Weights of a small image captioner.
Model: encoder arch convmixer, encoder norm batchnorm, encoder patch size 4, encoder depths [16], decoder activation reglu.
Training: 5700 steps, batches of 384.
Data: trained on photos of plants and fungi (iNaturalist), 90422 training examples.
Rows from block 12 of the image encoder, named by matrix and row number. Each number is 128 + 32 x the weight over its row's rms, rounded and kept within 0 to 255. All counts start at 0. After the name is the row's rms in percent of the matrix's.
# pw: pointwise conv (encoder.blocks.12.pw.weight, 192x192x1x1), inputs 64-127
pw.5 097 [136 118 153 137 110 123 147 119 130 127 162 139 155 132  69 139 208 138 184 108  43 164 110  82 156 128  39 128 152  14 138 116 116 168 117 126 158 122 126 132 131 105 125 101 107 144  69 131  65 130 105 113 131 140 143 102 144 187 146 126 144 143 153  80]
pw.6 106 [136  84 164 179 117 113 135 150 141 155 152 170 217 124 173 174 145 132 155 183 119 144 171  91 144 122  98 110 157 134  87 117 121 124 154 109 110 118  45 174 166 135 167  87 166 164 142 108 146 152 116 162 102  91  74 144 157  87 125 120 147  91  88 112]
pw.7 096 [114 154 130  74 124 158 143 108 103  73  57 137 125 132 102 153 113 154 107 111  77 143 116 107 106 153 109 179  95 125 101 111 228  82 175 124 136 151 148 159 122 150 215 176 127 108 143 130 139  86 141 113 130 105 129 153 134 101 175  72 135 143 116  82]
pw.8 098 [152 193 134 156  96 115 137 134 159 131 128 130  82 101 110 119 128 129 108 108 183 103 104 116  99  80 107 159 100  58  81 127 193 129 135 117 108 166  83  91 132 156 174 168 187 134 144 127 115 126  69 109 106 222  75  94 127 176  99 108 124 142  90 131]
pw.9 106 [137  91  98 119  79 126 182 116 111 179 153 131 120 137 111 104 124  89 114  75 123 108 157  89 134 139 160 146 148 119 184  50 129 100 117 100 132 157 120 152  65 103 232 148  84 111 136 110 153 141 157 120 141 175 156 108 163 160 140 140 120 115  76 109]
pw.10 107 [131 138 130 123 119 104 123 126 128 155 180 138 117 161 143 116 208 140 114 146 103 128 149 116 117 155  81 133 126 227  94  84 172 102 192 127  54 105 100 101 153  90 102 125 142 153 112 216 160 180 135 134 137 138 178 140 157 108 140 133 131 108 157  99]
pw.11 096 [134 123 177 117 105 179 126 165 158 118 110  96 159 112 122 174 124 158 129  90 150  84 128 122 123 116 150 105 134  99 134  64 135 135 162 133 110 117 145 158  69 120 106 136 127 121 137 135 162 142 104 129 113 127 154 150 114 124  72 105 124 126 120 116]
pw.12 097 [149 115 114 149 123 161 134 141 102 143  89 123  82  84 119 157 146 124 111 224 174 142  81  78 128  62 189 139 214  97  57 126 120 107  86 118 110 119  72 102 178 117  61 151 146 112 124 141 154 108  72 122 155 133  98 123 145  90 181  97 169 136 127 106]
pw.13 098 [ 90  84 130 123 109 127  95 141 121  76  53 103 108 121 222 160 124 156 132 159  78 101 182  83 148 170 173 104 164  87 153 133  91 154 133 118 124 136 153 141 166 110  30 157 191  54 151 145 172  85 151 132 107 101 173 119 161 106 171  92 136 168 135 139]
pw.14 101 [ 58 151 108 102 113 123 133 135 248 143 169 127 115  93 134 147 128 137  66 125 128 134 117 130 105 123 155 115 122 138 119 161 103 152  98 136 140 168 148 107  88 112 142  91 110 192 131 144  77  80 106 119 130 100 132  99 144 122 166 145 118 122 131 108]
pw.15 103 [115 122 112 100  78  97 131 150 155 168 143 123 187 172 106 115 181  69 155 122 154 119 131  80  86 118 105 156 152 152  50 188 195 112 207 121 128 121  66 117  91 185 111  26 109  88  95 143 116 142  89 156 118  94  78 168 169 145 146 132  76 112 138 129]
pw.16 093 [198 134 120 119 130 118 132  40 161 112  76 217 216 108  90 156 123  97 206 136 178 118  75 235 159 106 142 113  90  80 123 185 150 137 123 127 120 128 131 132 120 140 145 124 112  84 151 134  96 167 123 117 103 128 170 164 113 152 171 141 171 117 137 170]
pw.17 102 [ 64 117 107 126 121 188  84  73 126 173 151 146 167 166 164 130 114 161 105 136 103 103 115 112  81 180 107 131 164 135 127 147 151  95 189 125  94 134 160 108  89 113  96 174 196 122 100 136 138  94 116 160 143  66 179 107 157 175 112 123 152 106 139 103]
pw.18 098 [127 127 107 165 143  77  94  83 133 185 131 129 133 148 119 144 141  92  63 125 205 128  70 125 128 167 111 126 141  98  97 102 187 134 186 103 125 101  59  84 124 119 181 133 198  80 132  71 138 193 159 102 169 117 106 163 159 176 142 122 135 144  92 102]
pw.19 109 [154 169 192 107 170  63 143 174 103 162 142 116 190 114 141 205 124 136  96 199 162 129 134 130 151 174 124  92 153 158  78 157  94 135 193 107 100 101 121 120  94 105 143 102  98 158 105 145 120 213 155 146 145 117 228  97 160 129 144  63 112 127 140 102]
pw.20 098 [ 68 114 105  95 125 110  89 179 110  96  97 124 147 168 165 137 143 143 123 115 104 151 133  88 103 139 143 113 101 127 114  92 121 101 188 102 117  98 102 112  82 154 110 171  97 178 151 132  97 165 177 116 132 159 189 151 115 180  90  38 129 112 143  91]
pw.21 098 [126 164 100 141 159 101 140 122 141 120 131 146 116 137 138  99 174  82 168 104 120 122 147  86 139  75 187 123 109  79 191 107 126 139 125 117 144 174 101 103 115 114 136 134 133 123 163 102 101 118  94 108 121 137 130  82  72 154 120 123 142 141 106  99]
pw.22 099 [ 95 116 105 160 136 144 177 117 101 149 167 161 109 146 175 148 152 191 158 154 111 128 139  76 142 123 130  70 172 146  89 124 170 114 115 101  99 154 107 156 192  82 137 177 117 195 132  93 139  88 138 122 152 214 146 127 142 129  71 145 178 113  95 161]
pw.23 108 [117 107 111  95  96 143 171  74 122 147  90 166 175 100 119 122 118 148 157 117 109 156 127 151 132 120  92 120  96 119  89 101 126 128  88 128  89  84 232 128  87 179 157 127  92 125 113 101 186 101 130 124 124 154 123 150  75 176 132  85 142 149 168 138]
pw.24 106 [190 152  89 113  61 197 143  82 125 150 134 143 125  83 118 155 159 138  84 142 129 148 127 151 141 100  94 115 122 156  53 194  85 144  99  88 157 177 124 126 117  48 125 108 110 139 110 137  76 176 105 129 109 139 157 112  88 175  87 167 119 149 155 114]
pw.25 112 [150 136 110  85 156 146  94 155  62 141 141 196 144 130 109 117 117  90 123 162 119 143 102 153 128 181 117  91 110 121  74 117 105 113 192 141 168 139 124 162  96 129 168 118 130  91 171 106 199 146  94  95 128 134 142 141  85  69 140 244 134 124  89 145]
pw.26 101 [168 120 141 137 148 136 120 119 196 172 153 144 106 108 195 140 129 144  75 133  86  74  84 141 116 189 146 153 160  96 110 135 112 144 147 139 103 109 129 157 130 163 198 121 125 123  97 102 119 138 174 148 101 122 126 109  67 133 110 136 198 151 132 134]
pw.27 100 [102 137 137 139 120 127 154  93 127 149  79 107 112  95 124  60  80 139 101 119 108 205 114 148 139  81 118 137 106 120 125 135 123 156 156 128  85 103 162 150 102 124 122 140 154 191 124 141  72 142  94 118 114 106 118 144 114  71 163 114 161  83 168 193]
pw.28 097 [ 42 103 140 115 182 111 132 100 231  92  51 139 116 111 163 113 155  38  97 101 134 171  88 131 157  77 110 149 129 138  98 122 112 102 139 141 157 115  84 157 145  98 127  88 129 118 115 100 199  73 116 119 159 104 114 142  72 162 127 189 169 118 130 135]
pw.29 100 [129 114 131  97 143 107 182 144 125 100 106 157 129 183 149 119 180  83  82  80 130 144 122 124 115 117 129  99 122 104 106 173 192 155 137  90 167  72 121 113 107 106 127 146 120 150 218 125 115 232 179 147 126 183 196 121 166  95  98 155 156 128 117 137]
pw.30 104 [108 161 114 117 136 170  43  74 160 179 145 167 133 142  87  92  76  80 151 135 126 135 108 137 130 193 140 134 133  86 157 107 148  90  60  89 128  97 136 154 101 144 101  91  98 166 113 198 127 113 114  85 167 193  98 166 163 118  72 178 133 152 166 121]
pw.31 097 [151 130 125 119  89 125 176 130  81 173 143  57  79  77 161 143 144  92 174 152 165 155 148 131 157 100 120 123 154 172 113 161 177 137 230 126 154 116 116 129 107  60 163  68  91 141 141 103 125 111 104 137 160 132 102 131 191 112 112  93 124 142 192 121]
pw.32 108 [139 107 134  46 248 128 142 122 138  97 156 110 125 197 138 174 139 106 164 131 114 104 153 125 195 134 197 165 166 173 151 120  67 141 120 126 108  96 131 152  97 153 115  50 101 222 134 114 149 127 115 112  74 149  88 132 104  67  97 161  89 100 106 111]
pw.33 088 [206 103 102  79 145 180 176 151 102 151 125 152 139 137 143 112 138 139  76 134  90  89 131 153 136 171 116 123 156 124  87 112 140 104  99 165 123 113  81 180 187 109  73 101 136 131  61 124  81  93 170  82 132 143 131 148  89  82 132 156 188 123 158 185]
pw.34 106 [156 142  76 117 120 157 133 105 108 143  83  58 116 144 103 152  76 120 143 110 168 176 175 132  71  96 141 112 154 103 232 114  57  87  82 144 138 148 114 133 119 155 162 164 123 122 100 161 112 112  53  73 155 121 151 148 112 133 113 112 145 108 181 111]
pw.35 104 [124 171 106 160  93 107 139 118 172 132 168 127 139  54 157 113 137 122 141 184  47 112 112 127 162 131 149  93 136 187 107  69 121 107  92 105 151  99 168 152 110 108  69 155 150 139 121 143 159 114 115 150 164  90 159 136 121 192 113  29 161 154  97 104]
pw.36 087 [146  99 159  66 154  99 102 176 160 181 173 143  99 119 139 131 135 133  83 140 118 134  93  76 140  97 158 151  99 101  81 110 125 113 113 111 150 131 120 180 120 169 108 145 127 116 167 134 126 120 103  92 111 156  87 154 144 156 110  85 140 104 207 106]
pw.37 092 [143 109  94 143 159 137 169 151 128 130 128 167  87 123 131 160 168  78  95 118 136  79 125 121 166 141 210  84 136 135 148 121 121 111 133 132 149 126 110 110  76 157  87 129 113 181 126 118 156 203  89 163 127 155 107 104  79 191 122  97 137 141 107 156]
pw.38 106 [ 76  90 147 144 118 236 149 139 110 130 128 121  66 138 136 156 153  89 128 123 198 112 118 122 167 148 117 176 101 169 132 108 184 134 151  93 146 131 121 124 107  96 110 225 120  83 121 135 169 128  91 135 122  94 102 145 111 111 233 127 140 120 168 132]
pw.39 099 [ 75 126  72 125  80 142 106 152  96 110 147 126 102 104 152  84  45 104 119 175 134 154 133  79 137 146 166 114 146 176 106 172 139 131  96 121 158 184 190 142 149 146  96 151  96 193 117 101 146  77 169 104 125 116 111 106 104 128 121  86 113 100 149 129]
pw.40 114 [111 118 100 149 149  93 141 155  94 147 114 129  79 141 102 152 134 146 127 109 133 104  95 154 104 112 186  84  98 190 111 117 133 180 101 100 126  96 145 114 137 153  91 162 113 123 121  85 149 160 119 163  85 150 103 146 143 149 155 136  84 170 100 117]
pw.41 097 [ 63 112  81 148 189 109 117  86 153 159 145 155 112 121 163 133  97 136 160 103 142 131  85 112 157 200  74 114  97 203 116 148 168 172 123 187 197 136  76  90 168 164 123 146 130 195 112  91 130 145  98 112  71 151 115 114 160  99 101 102 132 128  72 124]
pw.42 099 [102 146  54 123 127  63 156 118 175 114 167 140  84 127 136 135 113 184 127  93  97 156 129 101 162 164 109 100 156 203 121 115 135 144 166 162 178 105 159 154  86 122 106 214 171  48 110 156 130 128 129 136 126 115  85  87  96 141  75 147 136 119 139  97]
pw.43 110 [ 75 147 129 160 139  94 199 121 104 144 135 145 135 150  96 100 129 153 143 134  94  95 178 134 100  69 126 152 144 216  79  99 124 171  96 190  57 111 160 117 104 129 101 123 148 112  96 137 150 103 162 121 144 173 110 180  95 162  62  90 109 136  93 165]
pw.44 090 [115  94 110 132 147 157 143  98 121 108 172 137 166 143 125 162  74 204  81 129 115 132  87 156 137 154 161 124 137  66 118  80 111  88 173 128 162 116  98 147 169 114 145 121  86  63 202 138 157 118 107 112 145  99  86 101 134 128 168  98 122 140 145 133]
pw.45 106 [114  72 154 103 119 118 107 141 108  77 145  86  97 111 107 102 120 155 169 122 137  85 124  83 165  97 153 132 139 102 168 116  79 168 120 105 111 125 154 204 169 144 134 147  98 126  88 119 167 193 129 156  98  79 131 116 169 167 115 255 150 122 123 124]
pw.46 094 [ 96 105 167 104 109 141  55 128 135 104  72 136 154 181 198 103 153  95 105 139 136 154 161 145 112 204 116 196 125 149 130 144 112  96  72 138 132 161 150 128 115 146 129 176 175 125 114 168 122 155 118 132 111 158  93  94  96 132 116 147  99 150 112  82]
pw.47 093 [ 87 143 173 150 120 136 120 117 107 121  89 124 149  77 114 103 103 141 170 115 130 172 143 146 128  96 121  77 141  81 179 123 132  99  92  97 125  91  88 170 144 112 109 128 117 130  69 158 135  84  83 118 107  93 119 114 118 105 105 238 142 112 137  84]
pw.48 101 [ 79 111 109 162 166 102 120 128 152 123 111 241 152 131 162 133 132 117 124 127 108 115 133 182 132 148  90 115 133 208 119  95 123 109  97 107 165 110 194 173  92 170 117 101 116 153 123 115 138 127  73 105 116 164 102 135 136  75 166 106 110 120 110 104]
pw.49 095 [154 173 174 131 120 113  80 156  34 124 162 129 153  90  79 114  75 158 125 128 127 203 140 170 169 163 145 136 128 105 110 152 150 135 153 119 133 152 154 140 146 127 114 151 124  82 127 158 105 105 130 166 125  78  96 117  69 139 139 123 114 140 186 151]
pw.50 102 [ 93 169 162 120 153 112 120 101 116  99  96  77 152 129 125 146 147 130 127 161 123 144 147  81 178 137 118  89 127 104 104 151 145 105 133 124 112  53 145 191  85 152  76 122 149 114  94 152 129 143 115 169 212 171  82 122 119 143 113 130 129 162 159 143]
pw.51 095 [ 97 185 177 106 145 115 102 126 160  97 110 165 155 181  93 110 122 113  95 135 139  77 163 174 163 191 110  99 163  79 195 166 146 127 146 114  90 124 136 101 186 125 142  87 115 109 164 156 113 112 101 113 149 136 165 103 126 151  68 125 152 121 130  85]
pw.52 103 [151 128 110 148 135  97 177  95 143 200 178 156 171 130 125 116 107 147 185 110 162 130 140 166 155  31  97 114 123 119 124 162 131 188 150 163 112  92 139 133 167 156  58 127 118 120 170  85 125 165  82 118 148 185 105 197 124 138  97  90 167 123 141 128]
pw.53 105 [110 194  93 128 136 119 128 129  66 148 128 218  78 108 149 140 166 158 138 147  84 133 155 128 156 116 123 131 152 129 129 135 116 117 131  79 120 160 117  96 103  96 109 192 144  87 128  93 132 101 129 129 155 112  55  89 134  97  95 120 114 121 100 130]
pw.54 093 [130 127 114 158 117  93 156  69 109 109 133 139 210 147 127 107 152 132 140 160 155 109 128 180 150  90  94 141 152 114 111  87 129 121 129 101 111  92 121 136 162 113 120 112 139 134 123 192 104 129 137 156 107 199  71 146 174 135  85  82 158  86 152  85]
pw.55 093 [ 97 127  92 141 139 146  96 162 230 139 140 105 139  95 124  80 160  79 123 104 120 181  82  94 100 138 108 178 123 121 162 164 112 132 187 151 103 141  87 203 120 105  87  95 106  72 127 115 170 154 108 153 145 110 149 127 186 147 139 110 108 118 130  60]
pw.56 091 [114 110 109 101 124 161 133 149 205  63 141 124 160 133 134 111 149 143  82 127 109  87  94 167 140 145 141 115  98 122 105 187 191  90 132 174 156  66 116 124 236 145 144 130 161 203 203 110 115  94 126 137 100 139 175 116 143 119 113 112 157 137 173 135]
pw.57 108 [ 79 107 117 127 141 138 132 115 164 106  95 163  97 149 146 132 178 155 100 107 155 169 150 134  78 185 186  88 152 184 145  91  88 139 147 110  74 130  95 105  89 175 136 114 106 183 110  99 144 216 152 126  90 113 115 119  73 185 110 146 144 128 148  91]
pw.58 106 [118 158 128 125 101  86 106 131 118 121 118  95 170 158 171 130 144  99 183  91 137 113 147 118  97 140 131 130 110  46 111  84 101 101 106  77 136  76 113 141 145 167 203 174  89 205  82 142 119 132 161 182  89 126 116 107  93 227 163 134 113 144 108 136]
pw.59 099 [ 89 130 129 122 156 119 101 111 123 176 166  63 139 192 135 123 114 168  81 112 103 127  93 122 118 104 116 113 156 103 101 156 119 144 124 153 122 181 162 131 136 123 110 117 138 111  80 124 146 165 132 163 148 169 105 143 106 101 143 101 110 151 135  55]
pw.60 089 [156 150 146 126 143 108 149 132 198 176 101 130 140  80 142 172 112 104  90 107 132 128 157 131 100  93 121 164 122  69 144  71 126 124 208  82 151 175 146 145 129 228 140 119 161 128 106 120 151 132 132 144  94 180 149  93  95 129  87 116 158 199 125 116]
pw.61 096 [135 189 119  71 115  93 164  82 108 138 115 162 105  83  80 134 116 201 128 120 149 168 138 122 100 138 120 121 151 131 115  85  61 122 120 147 107  97  84 117 172 108 123 155 126 145 204 112 231 120 163 116 163 209 164 109 149 104 183  95 157 111 123  79]
pw.62 101 [ 83 113 115 106 150 152 181 225  78 180 137 149  68 121  84  85 132 193 111 119  90 151  99 146 120 124 164 134  84 134  69  77 164 182 200  89 138 140  74 105 143 138  80 148 115 170  66 119  86 142 113  89 163  41 149 106 122 211 108 112 124 110 130 123]
pw.63 099 [123  89 128  84 123 208 168 147 133  68 110 121 128 111 137 106 118 154 107 105 241 140 133 144 134 150 140 156 120 111  80 128 113  88 119 144  91 138 103 184 119  83 156 176 153  94 112 118 123  96 176 152 141 138 154 177 146 112 241 165 123 140  76  87]
pw.64 105 [ 90 139 143 145 129 104  94  92 141 151  95  18 105  92 118 134 194  89 123 136 118  68 179  98 138  79  67 106 130 167  99 126  92  76 124 138 144 164  93 125  97 116 110  90  68 101 113 105 160  67 111 163 114  93 119 117 110 124 134  80 141  85 146 152]
pw.65 105 [ 86 104 167 144 148  86 162 145  86 182 168 210 162 178 125 136  75  87 146 148 126 123 137 113 100  71  88 149 135 184 158 148 105 200  91 104  89 169  83 123 114 125 105  80 147 119 142 174 107 188 118  74  89 146 169 159 165  89 106 130 137 106 143 122]
pw.66 089 [158 238 168  91 152 117 118 141 159 149 121 122 170 161 144  84 117 139 103  86 115 127 145 174 136  86 109 135 134 100 136  89  91 153 164 133 105 124 140 122 103 126  58 116 102 121 159 119 101 102 105 151  42 117 170 142  83 138 116  87 162  98 120  87]
pw.67 104 [144  53 156  53 157  98 108 102 155 113  68 175 120 168 133 152 111 104 102 107  86 118 139 102 138 146 117 162 110 147 120 192 112 151 124 125 136 117 135 203 131 104 147 115 124 102  90  76 166 129 106 132 102 103 124  91  38 163 148 166 154 107 114 141]
pw.68 106 [103  84 149  89 116 104 178 131 149 140 136 137  98 104  95 147 170 129 135 114 231 106 110 127 136 133  83 137 123 111  91 108  96 111 146 107 115 177 142 108 135  95  43 111 156 122 129 132 110 110 175  82 136 103 116 169 196 138 133 118 140 148  90 134]
pw.69 105 [153 173 100 112 180 128 195 103 107 155  94 119 154  76 104 202 130 121 113 146 101 120 109  60 130 141 106 171 122 193 166  99 111 185 179 140 129 143  94 157 208  27 189  86 125  74 138  98 149 144 140 178  40 149 134 144 111 128  68  99 100 124 182 109]
pw.70 104 [120 106 158  88 130 136  55  60 143 108 121 111 144 218 123 156 155 177  99  93 144 128 122  99 147  86 162 112 160  66  99 144 119 132 155 145 145 118  88 122 113 147 144 117  96  81 103 140 135 104  93 107 137  65 130 133 150 140 153  98 146 125  68 122]
pw.71 112 [126  79  87 121  98 157 132  96 162 110  74 199 114  95  77 142 125 202 140 126 135 138 109 182 134 169 184 141 145 143 115 101  81 102 159 143 119 133 106  84 118 113 108 100  93 160 110 113 183 168 132 114 131 125 108 131  94 186 101 114 106 110 128 152]
pw.72 093 [183 147 171 115  72 157  97  97 150 147 134  93 202 113 142 124 113 168 124 155 178  77 183 113 128 159 130 109 145 109 153 109 163 117  78 162 109 149 133 144 133 176 125 149  63 143  94 130 103 134 105 103 106 160 103 146 141  76 134 108 117 144 137 230]
pw.73 092 [117 120 114 141  87 113 110 120 127  84  46 113 127 149 105 150 216 187 160 101 110 109 110 110 123 110 119 114 156 209 116 172 112 133  75 116 113 101 141 134 127 136 126 152 116 173 136 136 111 110 108 151  55 136 116 138  97 188 124 169 127 126 174 141]
pw.74 094 [116 145 158 129 199 116  97 129 136  88 142 167 170 136 134  83 108 171 121 137 112 138 169 165 108 146  89 103 132 152  57 155 103  83 156 124 115 141 137 169  92 116 127 121 101 113 216 116  95 157 140  76 115 152  90  79  78 166 115  39 122 106 171 130]
pw.75 097 [172 119 120 101 162 150 118 100  79 111 142 183 116 111 156 117 144 129 118 181 163 135  67 158 134  87 153 155 102 147 121 127 143 135  88 168 155 116  75  49 113 106 127 100 119 122 149 120 144 179  67 125 145 101 133 146 169 212 114 117 105 136 131 108]
pw.76 088 [152 100 161 147 109 133 113 172 144 116 147 141 160 157 102 118 190 149 136 127 124 161 171 113 137  77 129 136 114  94  49 122 131  92 142 124 169 214 103 131 125 154 119 120 107 106 138  74 137  63 111  87 154 126 126  93 121 143  18 185 143 112 180  89]
pw.77 105 [161 128 163 200 109 108 169 101  79 186  81 127 101 126 115  83 125 159 136  95  88 122 105 119 147 113 138 142 128 115  75 104  85 143 134 100 182  78  70 164 123 121 104 164 109 188 150 154 205 109 159 153 118 140 131 149  57 136 113 175  94 107  74 162]
pw.78 099 [147 114 147 116 129 103  57  90 160 138  98  98 156  97  99 139 126 109  96 102  79 169 110  92  67  81 135 136 129 119 148  92 233  86 182 118 155  66 184 128 146 180 145 108 150 159 129  87 145 124 167 161 132 155 154 165  76 122 176 119 100 185 144 181]
pw.79 103 [130 175 108 132 131 142 160 145 125 108  82 130  76  92 102 157 104 113 163 158  79  79 145  84  80  88  91 123 116 109 146 137 176 148 115 121 147  39 128 140 161  89 159 171 108 138  82 156 100 150 166 133  52 183 201 127 153 154  91 130 110 113 112  93]
pw.80 095 [122  69 133 109 110 172 122 129 132 131 125 129 129  92 126 130 123 147 103 112 172 109 114 185 100  85 118 136 147 105 120 128  97 119 135 130 114 160  79 135 110 113 183 131 139 101 151 113 118 119 168 124  85 134  94 179 112 132 103  63 134 168 126  86]
pw.81 105 [155 125 112 124  85 141 149 145 116 149 107 107 133 105 147 124  81  14  70  89 173 152  92 152 136 125 131 139  86 164  90  74 146 146 127 133 141 133 136 146 103 200 179 165 117 162 142 164 117 134 216 163 104 106 141 119 130 137 144 107 134 185  96 217]
pw.82 105 [142 106  78 156 116  77 108 119 117 145  94 120 157 102 190 193 140 141  77 153 136 132 128 121 205 100 120  84 174  93 123 158 131 142 139 137 109  91  99 146 124 131 150  90  79 178 112 133 138  84 162 190 142 101 122 142 119 151  96 153 109 149 171  60]
pw.83 102 [180 124  96 129 153 138 163 144 105 116 124 154 142  98 110 107 161  89 117 142 106 117 136 167  95 157 138 170 128 159  97 102 146 155 118  79 104 119 105 153 103 126 148 124 186 114 188 104 100  77 169 148 116 167 181 140 165 192  58 153 150 173 114  89]
pw.84 098 [129 141 121 139 228 160 134  94 152 137 157 101 148 154  90 154  56  92 162  92  67 141 133 152 129  83 110 170 139 170  81 131 122 167 119 191 186 121 163 118 118  76  95 107 118 137 126 103  79  60 147 116 115  83 149  71 127  77 133 134 122 101  84  31]
pw.85 111 [153  69 117 115 117 105 128 157 215 123  99 133 133 145 135 171 101 138 136 123  81 111 188  96 193  89 147 105 144 108  67 132 139 115 132 112 182 134 208  56  95 151 200 190 117 100 113 114 107 174  89 130  72 139  75 132 103  95 115 149 125 131  87 137]
pw.86 093 [101 134 133 123  96 108 147 117 152 134 189 118 117 150 146 119 134 179  87 123 101 110  53 172 114  78 149 147 109 111 114 157  48 132  78 115 105 147 102  88 192 144  89 174 117 118 168 131 119  81  59  99 107 186 135 134 158 105 119 128 139 117 108  87]
pw.87 111 [ 81 120 124  75 147 144 129  93 141 126 158 169  95 125 134  83 118 184 149 105  95 108 123 139 130 141 169 168 127 105  84 129  51 155 119 126 108  53 149 155 133 118 108 167 104  47 138 132 102  92 123 123 138 158 139 161 132 128 115 181 111 125  97  89]
pw.88 088 [ 97 122 117 122 170 104 121 150 108 114  87 118 122 125 154 150 140 127 112 120 133 130 125 147 117 125  60 120  96 101 128 122  95 111 116 106 166 105 111  72 148 139 145 102 120  50 166 122 108 125 158  74 178 149 115  93 150 149 140 198 135 121 124 185]
pw.89 087 [ 86 160 136 130  77 120 148 125 125 135  74 118 114 120 126 125 189 149 173 143  64 131  62 147  97 105 147 116 113  58 107 112 145 156 102 125 113 175 102 153 139 106 135  80 141 172  89 113  80  50 113  58  89 152 158 128 159 192 114 115 152 142 137  98]
pw.90 106 [105 158 185 102 110 179 148 131  94 178 141  69 167 113  93 165 155 155 101 144 111 113 104 157 122 173 160 126 105 100 178 120  96 177 127 104 120  99 124 108  91 133  83 174  78 123 159 149 103 116 169  98 104  93  91 144 112 146 147  39 118  92 150  75]
pw.91 090 [131 140  95 100 119 121 132 157 141  83 100 144 124 133 180 122 178 112 161 120 125 136  61 154 140 142 110 100 152 255 121 139 117 131 125 178 159 167  93 132 135 102 125 129 123 139 125  74 154 211 116 149 128  51 116  95 129 105 114 130 116 138 162 151]
pw.92 106 [ 88 129 136 175 132 118  97 122 174  98  85 167 146 137 141 135 134 172 135 112 187  81 105  92 178 120  93 116 123 127  69 115  96 113 146 113 100 156 203 116 109 116 105 129 107 176 101 195 196 161 135 131 151 132 135 129 154 130 209 147 133 145 109 123]
pw.93 102 [127 138 104  95 140 135  98 121 102 162 109  87 143 113 137 128 161 179 116 143 136 118 113 148 107 120 115 128 144 117 196 104  92 116 168 117 113  98 162 115 193  95 132 147 163  53 116 145 132 118  96 151 134  50  85 132  68 137 100 177  74 125 155 153]
pw.94 111 [113 112 146 124  76 126 152 108 136 179  76 125  49 150 144 111 155  86 139 100  79 111 117 120 116 176 106 106  87  99 132 108 117  69 140 103 163 141  80 122  84 139  85 163 108 120 152 170 109 120 136 129  91  95  98 127  93 149  85 161 121 112 118 104]
pw.95 107 [ 98 107 141 136 125 147  97 100 118 102 124 120 123 190 131  53 124 167 178 146 118 102  77 171 131 111 139 219 108 107 152 108 133 143 133 122 123 115 119 137 149 127 178 101 128 114 108  93 140 107 157 165  76  99  80  58 103 149 165 113  90 182 110 130]
pw.96 104 [150 112 115 116 131 178 112 148 129 144 128  98 112 126 129 122  85 177 179 121 148 168 130 161 175 168 108 143 101 139 172 102  80 156 104 144 116 146 114 136 182 107 108 115 117 119 144 133 143  44 111 189 156 115 109 145 131  91 124 136  98 158  76 108]
pw.97 101 [139 159 112 140 138  84  39 171  99  85 173 146 132 144 188 129 156  26 135 163 103 154 156  82 117 145 101 128 183  91 108 123  87 123 142 132 110 112 128 181 155  87 130 160 154  99  80 102 131 106 147 131 183 111 164 145  88 103 145 109  95 148 113 104]
pw.98 095 [118 133 117  92 120 125 209  90 113 215 204 110 110 122 109 116 113  84 132 107  79 172 108 115  91 106 110 104 118 135 141 184  95 160 110 124 107 126  93 119 123 163 167 132 115 114 174 150 206  99 140 101 164 248 158 120 142 118 127 127 126 166 144  94]
pw.99 102 [128 143 120 141  96  82 138 123  95 114 158 107 103 126 139 112 112 111 135 106 156 163 130 151 113 103 162 108  93 144 116 105 171  52 172 136 108 116  86  91 145  75 116 125 166 140 170 129 194 137 154 125  93  99 107 112  83 134  92 132 169 110 118 154]
pw.100 090 [132 140 138 121 128 128 165 162 155 161 173 149 148 113 153 162 154 130 123 166 112 113 209 129 141 114 111 112 161 110 107 127  97 121 125 138 156 117 129  72 129 118 163 205 193 148 118 151  93 132  95 158 203 136 138 126 163 118 113 121 123  75 128 170]
pw.101 093 [138 130 136 115 137 121  53  94 211 168 139  96 100 120  87 115 137 214 152 148 134 138 153 128 139 148 129 117 126  66 100 137 115 142  53 133 158 120 133 136  96  98 163 107 119 105 173 113 155 112 170 110 158 147 180 168 184 104  89 147 133  79 121 116]
pw.102 094 [ 72 158 116  95 123 131 168 142 127 131 162 153 130 153  90 168  89  95 116  99 156 121 119 127 112 122 202 133 104 198 189 119  77  94  88 176 115  81 129  83 126 167 136 192  87  96 127 120 107 166 101 173 128 145  99 152 129 109 189 167  97 152 118 131]
pw.103 100 [126 153 154  79 122 145 121 100 101 180 123 167  69 105 135 125  77 142 110 154 121 107 109 126 116  87  64  95 132 121  85 149 129 140 168 105  83  94  91 149  91 175 108 112 108 171 101 159 163 138  97 123 138 152 132  92 111  74  85 137 161 145 214 116]
pw.104 108 [137 183 132 163 113 117 150 128 182 147  92 129 119 116 126 143 131 153 125 155 170 152 112 133  82 139 120 156 123 117 103 165 127 152 140  65 161 147 144 129 117  88 170 131 110 126 126 130 136  52 106 108 152 112 117 125 139 121 100 194 129  61  86 172]
pw.105 114 [138 155  99  94  83 106 196  83 144  64 151  63 100 135 152 154 106 130 112 190 122  97 124 125 162 174 134 111 148 159 159  84 229 141 164 137  91 131 142 128 157  98 142 119 132 144 130 103 123 125 155 136 149 103 203 128 153 164  97 107 148  91 152 151]
pw.106 113 [118 107  98 102 141 175 152  64 176  93  75  89 121 146 117 159  93 100 149 128 152 143 122 103 150 139 138 150 163 120 143 145  84  73 156 111 136 124 145 129  54 178 157 107 127  87 105 136 148 138 122 145 117  62 165 143 161  85  47 134 125 106 180 131]
pw.107 099 [ 87 239 152 117 152 116 121  96  93 116 157 178 116 124 104 152 114 142 205 120 127  69 118 154 109 137 179  91 126  57 134 164 119 164 174 149 111  91 130 131 122 176 114  69  64 188 127 101 162 111 150 142 124 105 155 148 130 129 180 127 102 106 104 125]
pw.108 096 [100  48 146  92 220  87 129 132  88 164 136 118 109 185  99 141 123 126  95 171  59 132 165 102 150 156  85 172 173 149 172  99 172 143 186 148 127 121 141 147  83 137 150  66 108 104 129 107 103 131 185 133 152 145 135 137  65  93 104 141  98 137 124  92]
pw.109 091 [142 158 153 118 142 145 121 121  98 137 127 106 143 177 110 124  49 194 125 146 100  80 167  87 135 112 150  95 109 130 194  92 105 104  96 132 152 130 142 157 101  65 151 133 154 181 207 188  91 161 130 141 155 116 196  95 133 113 163 139 126 145 112  87]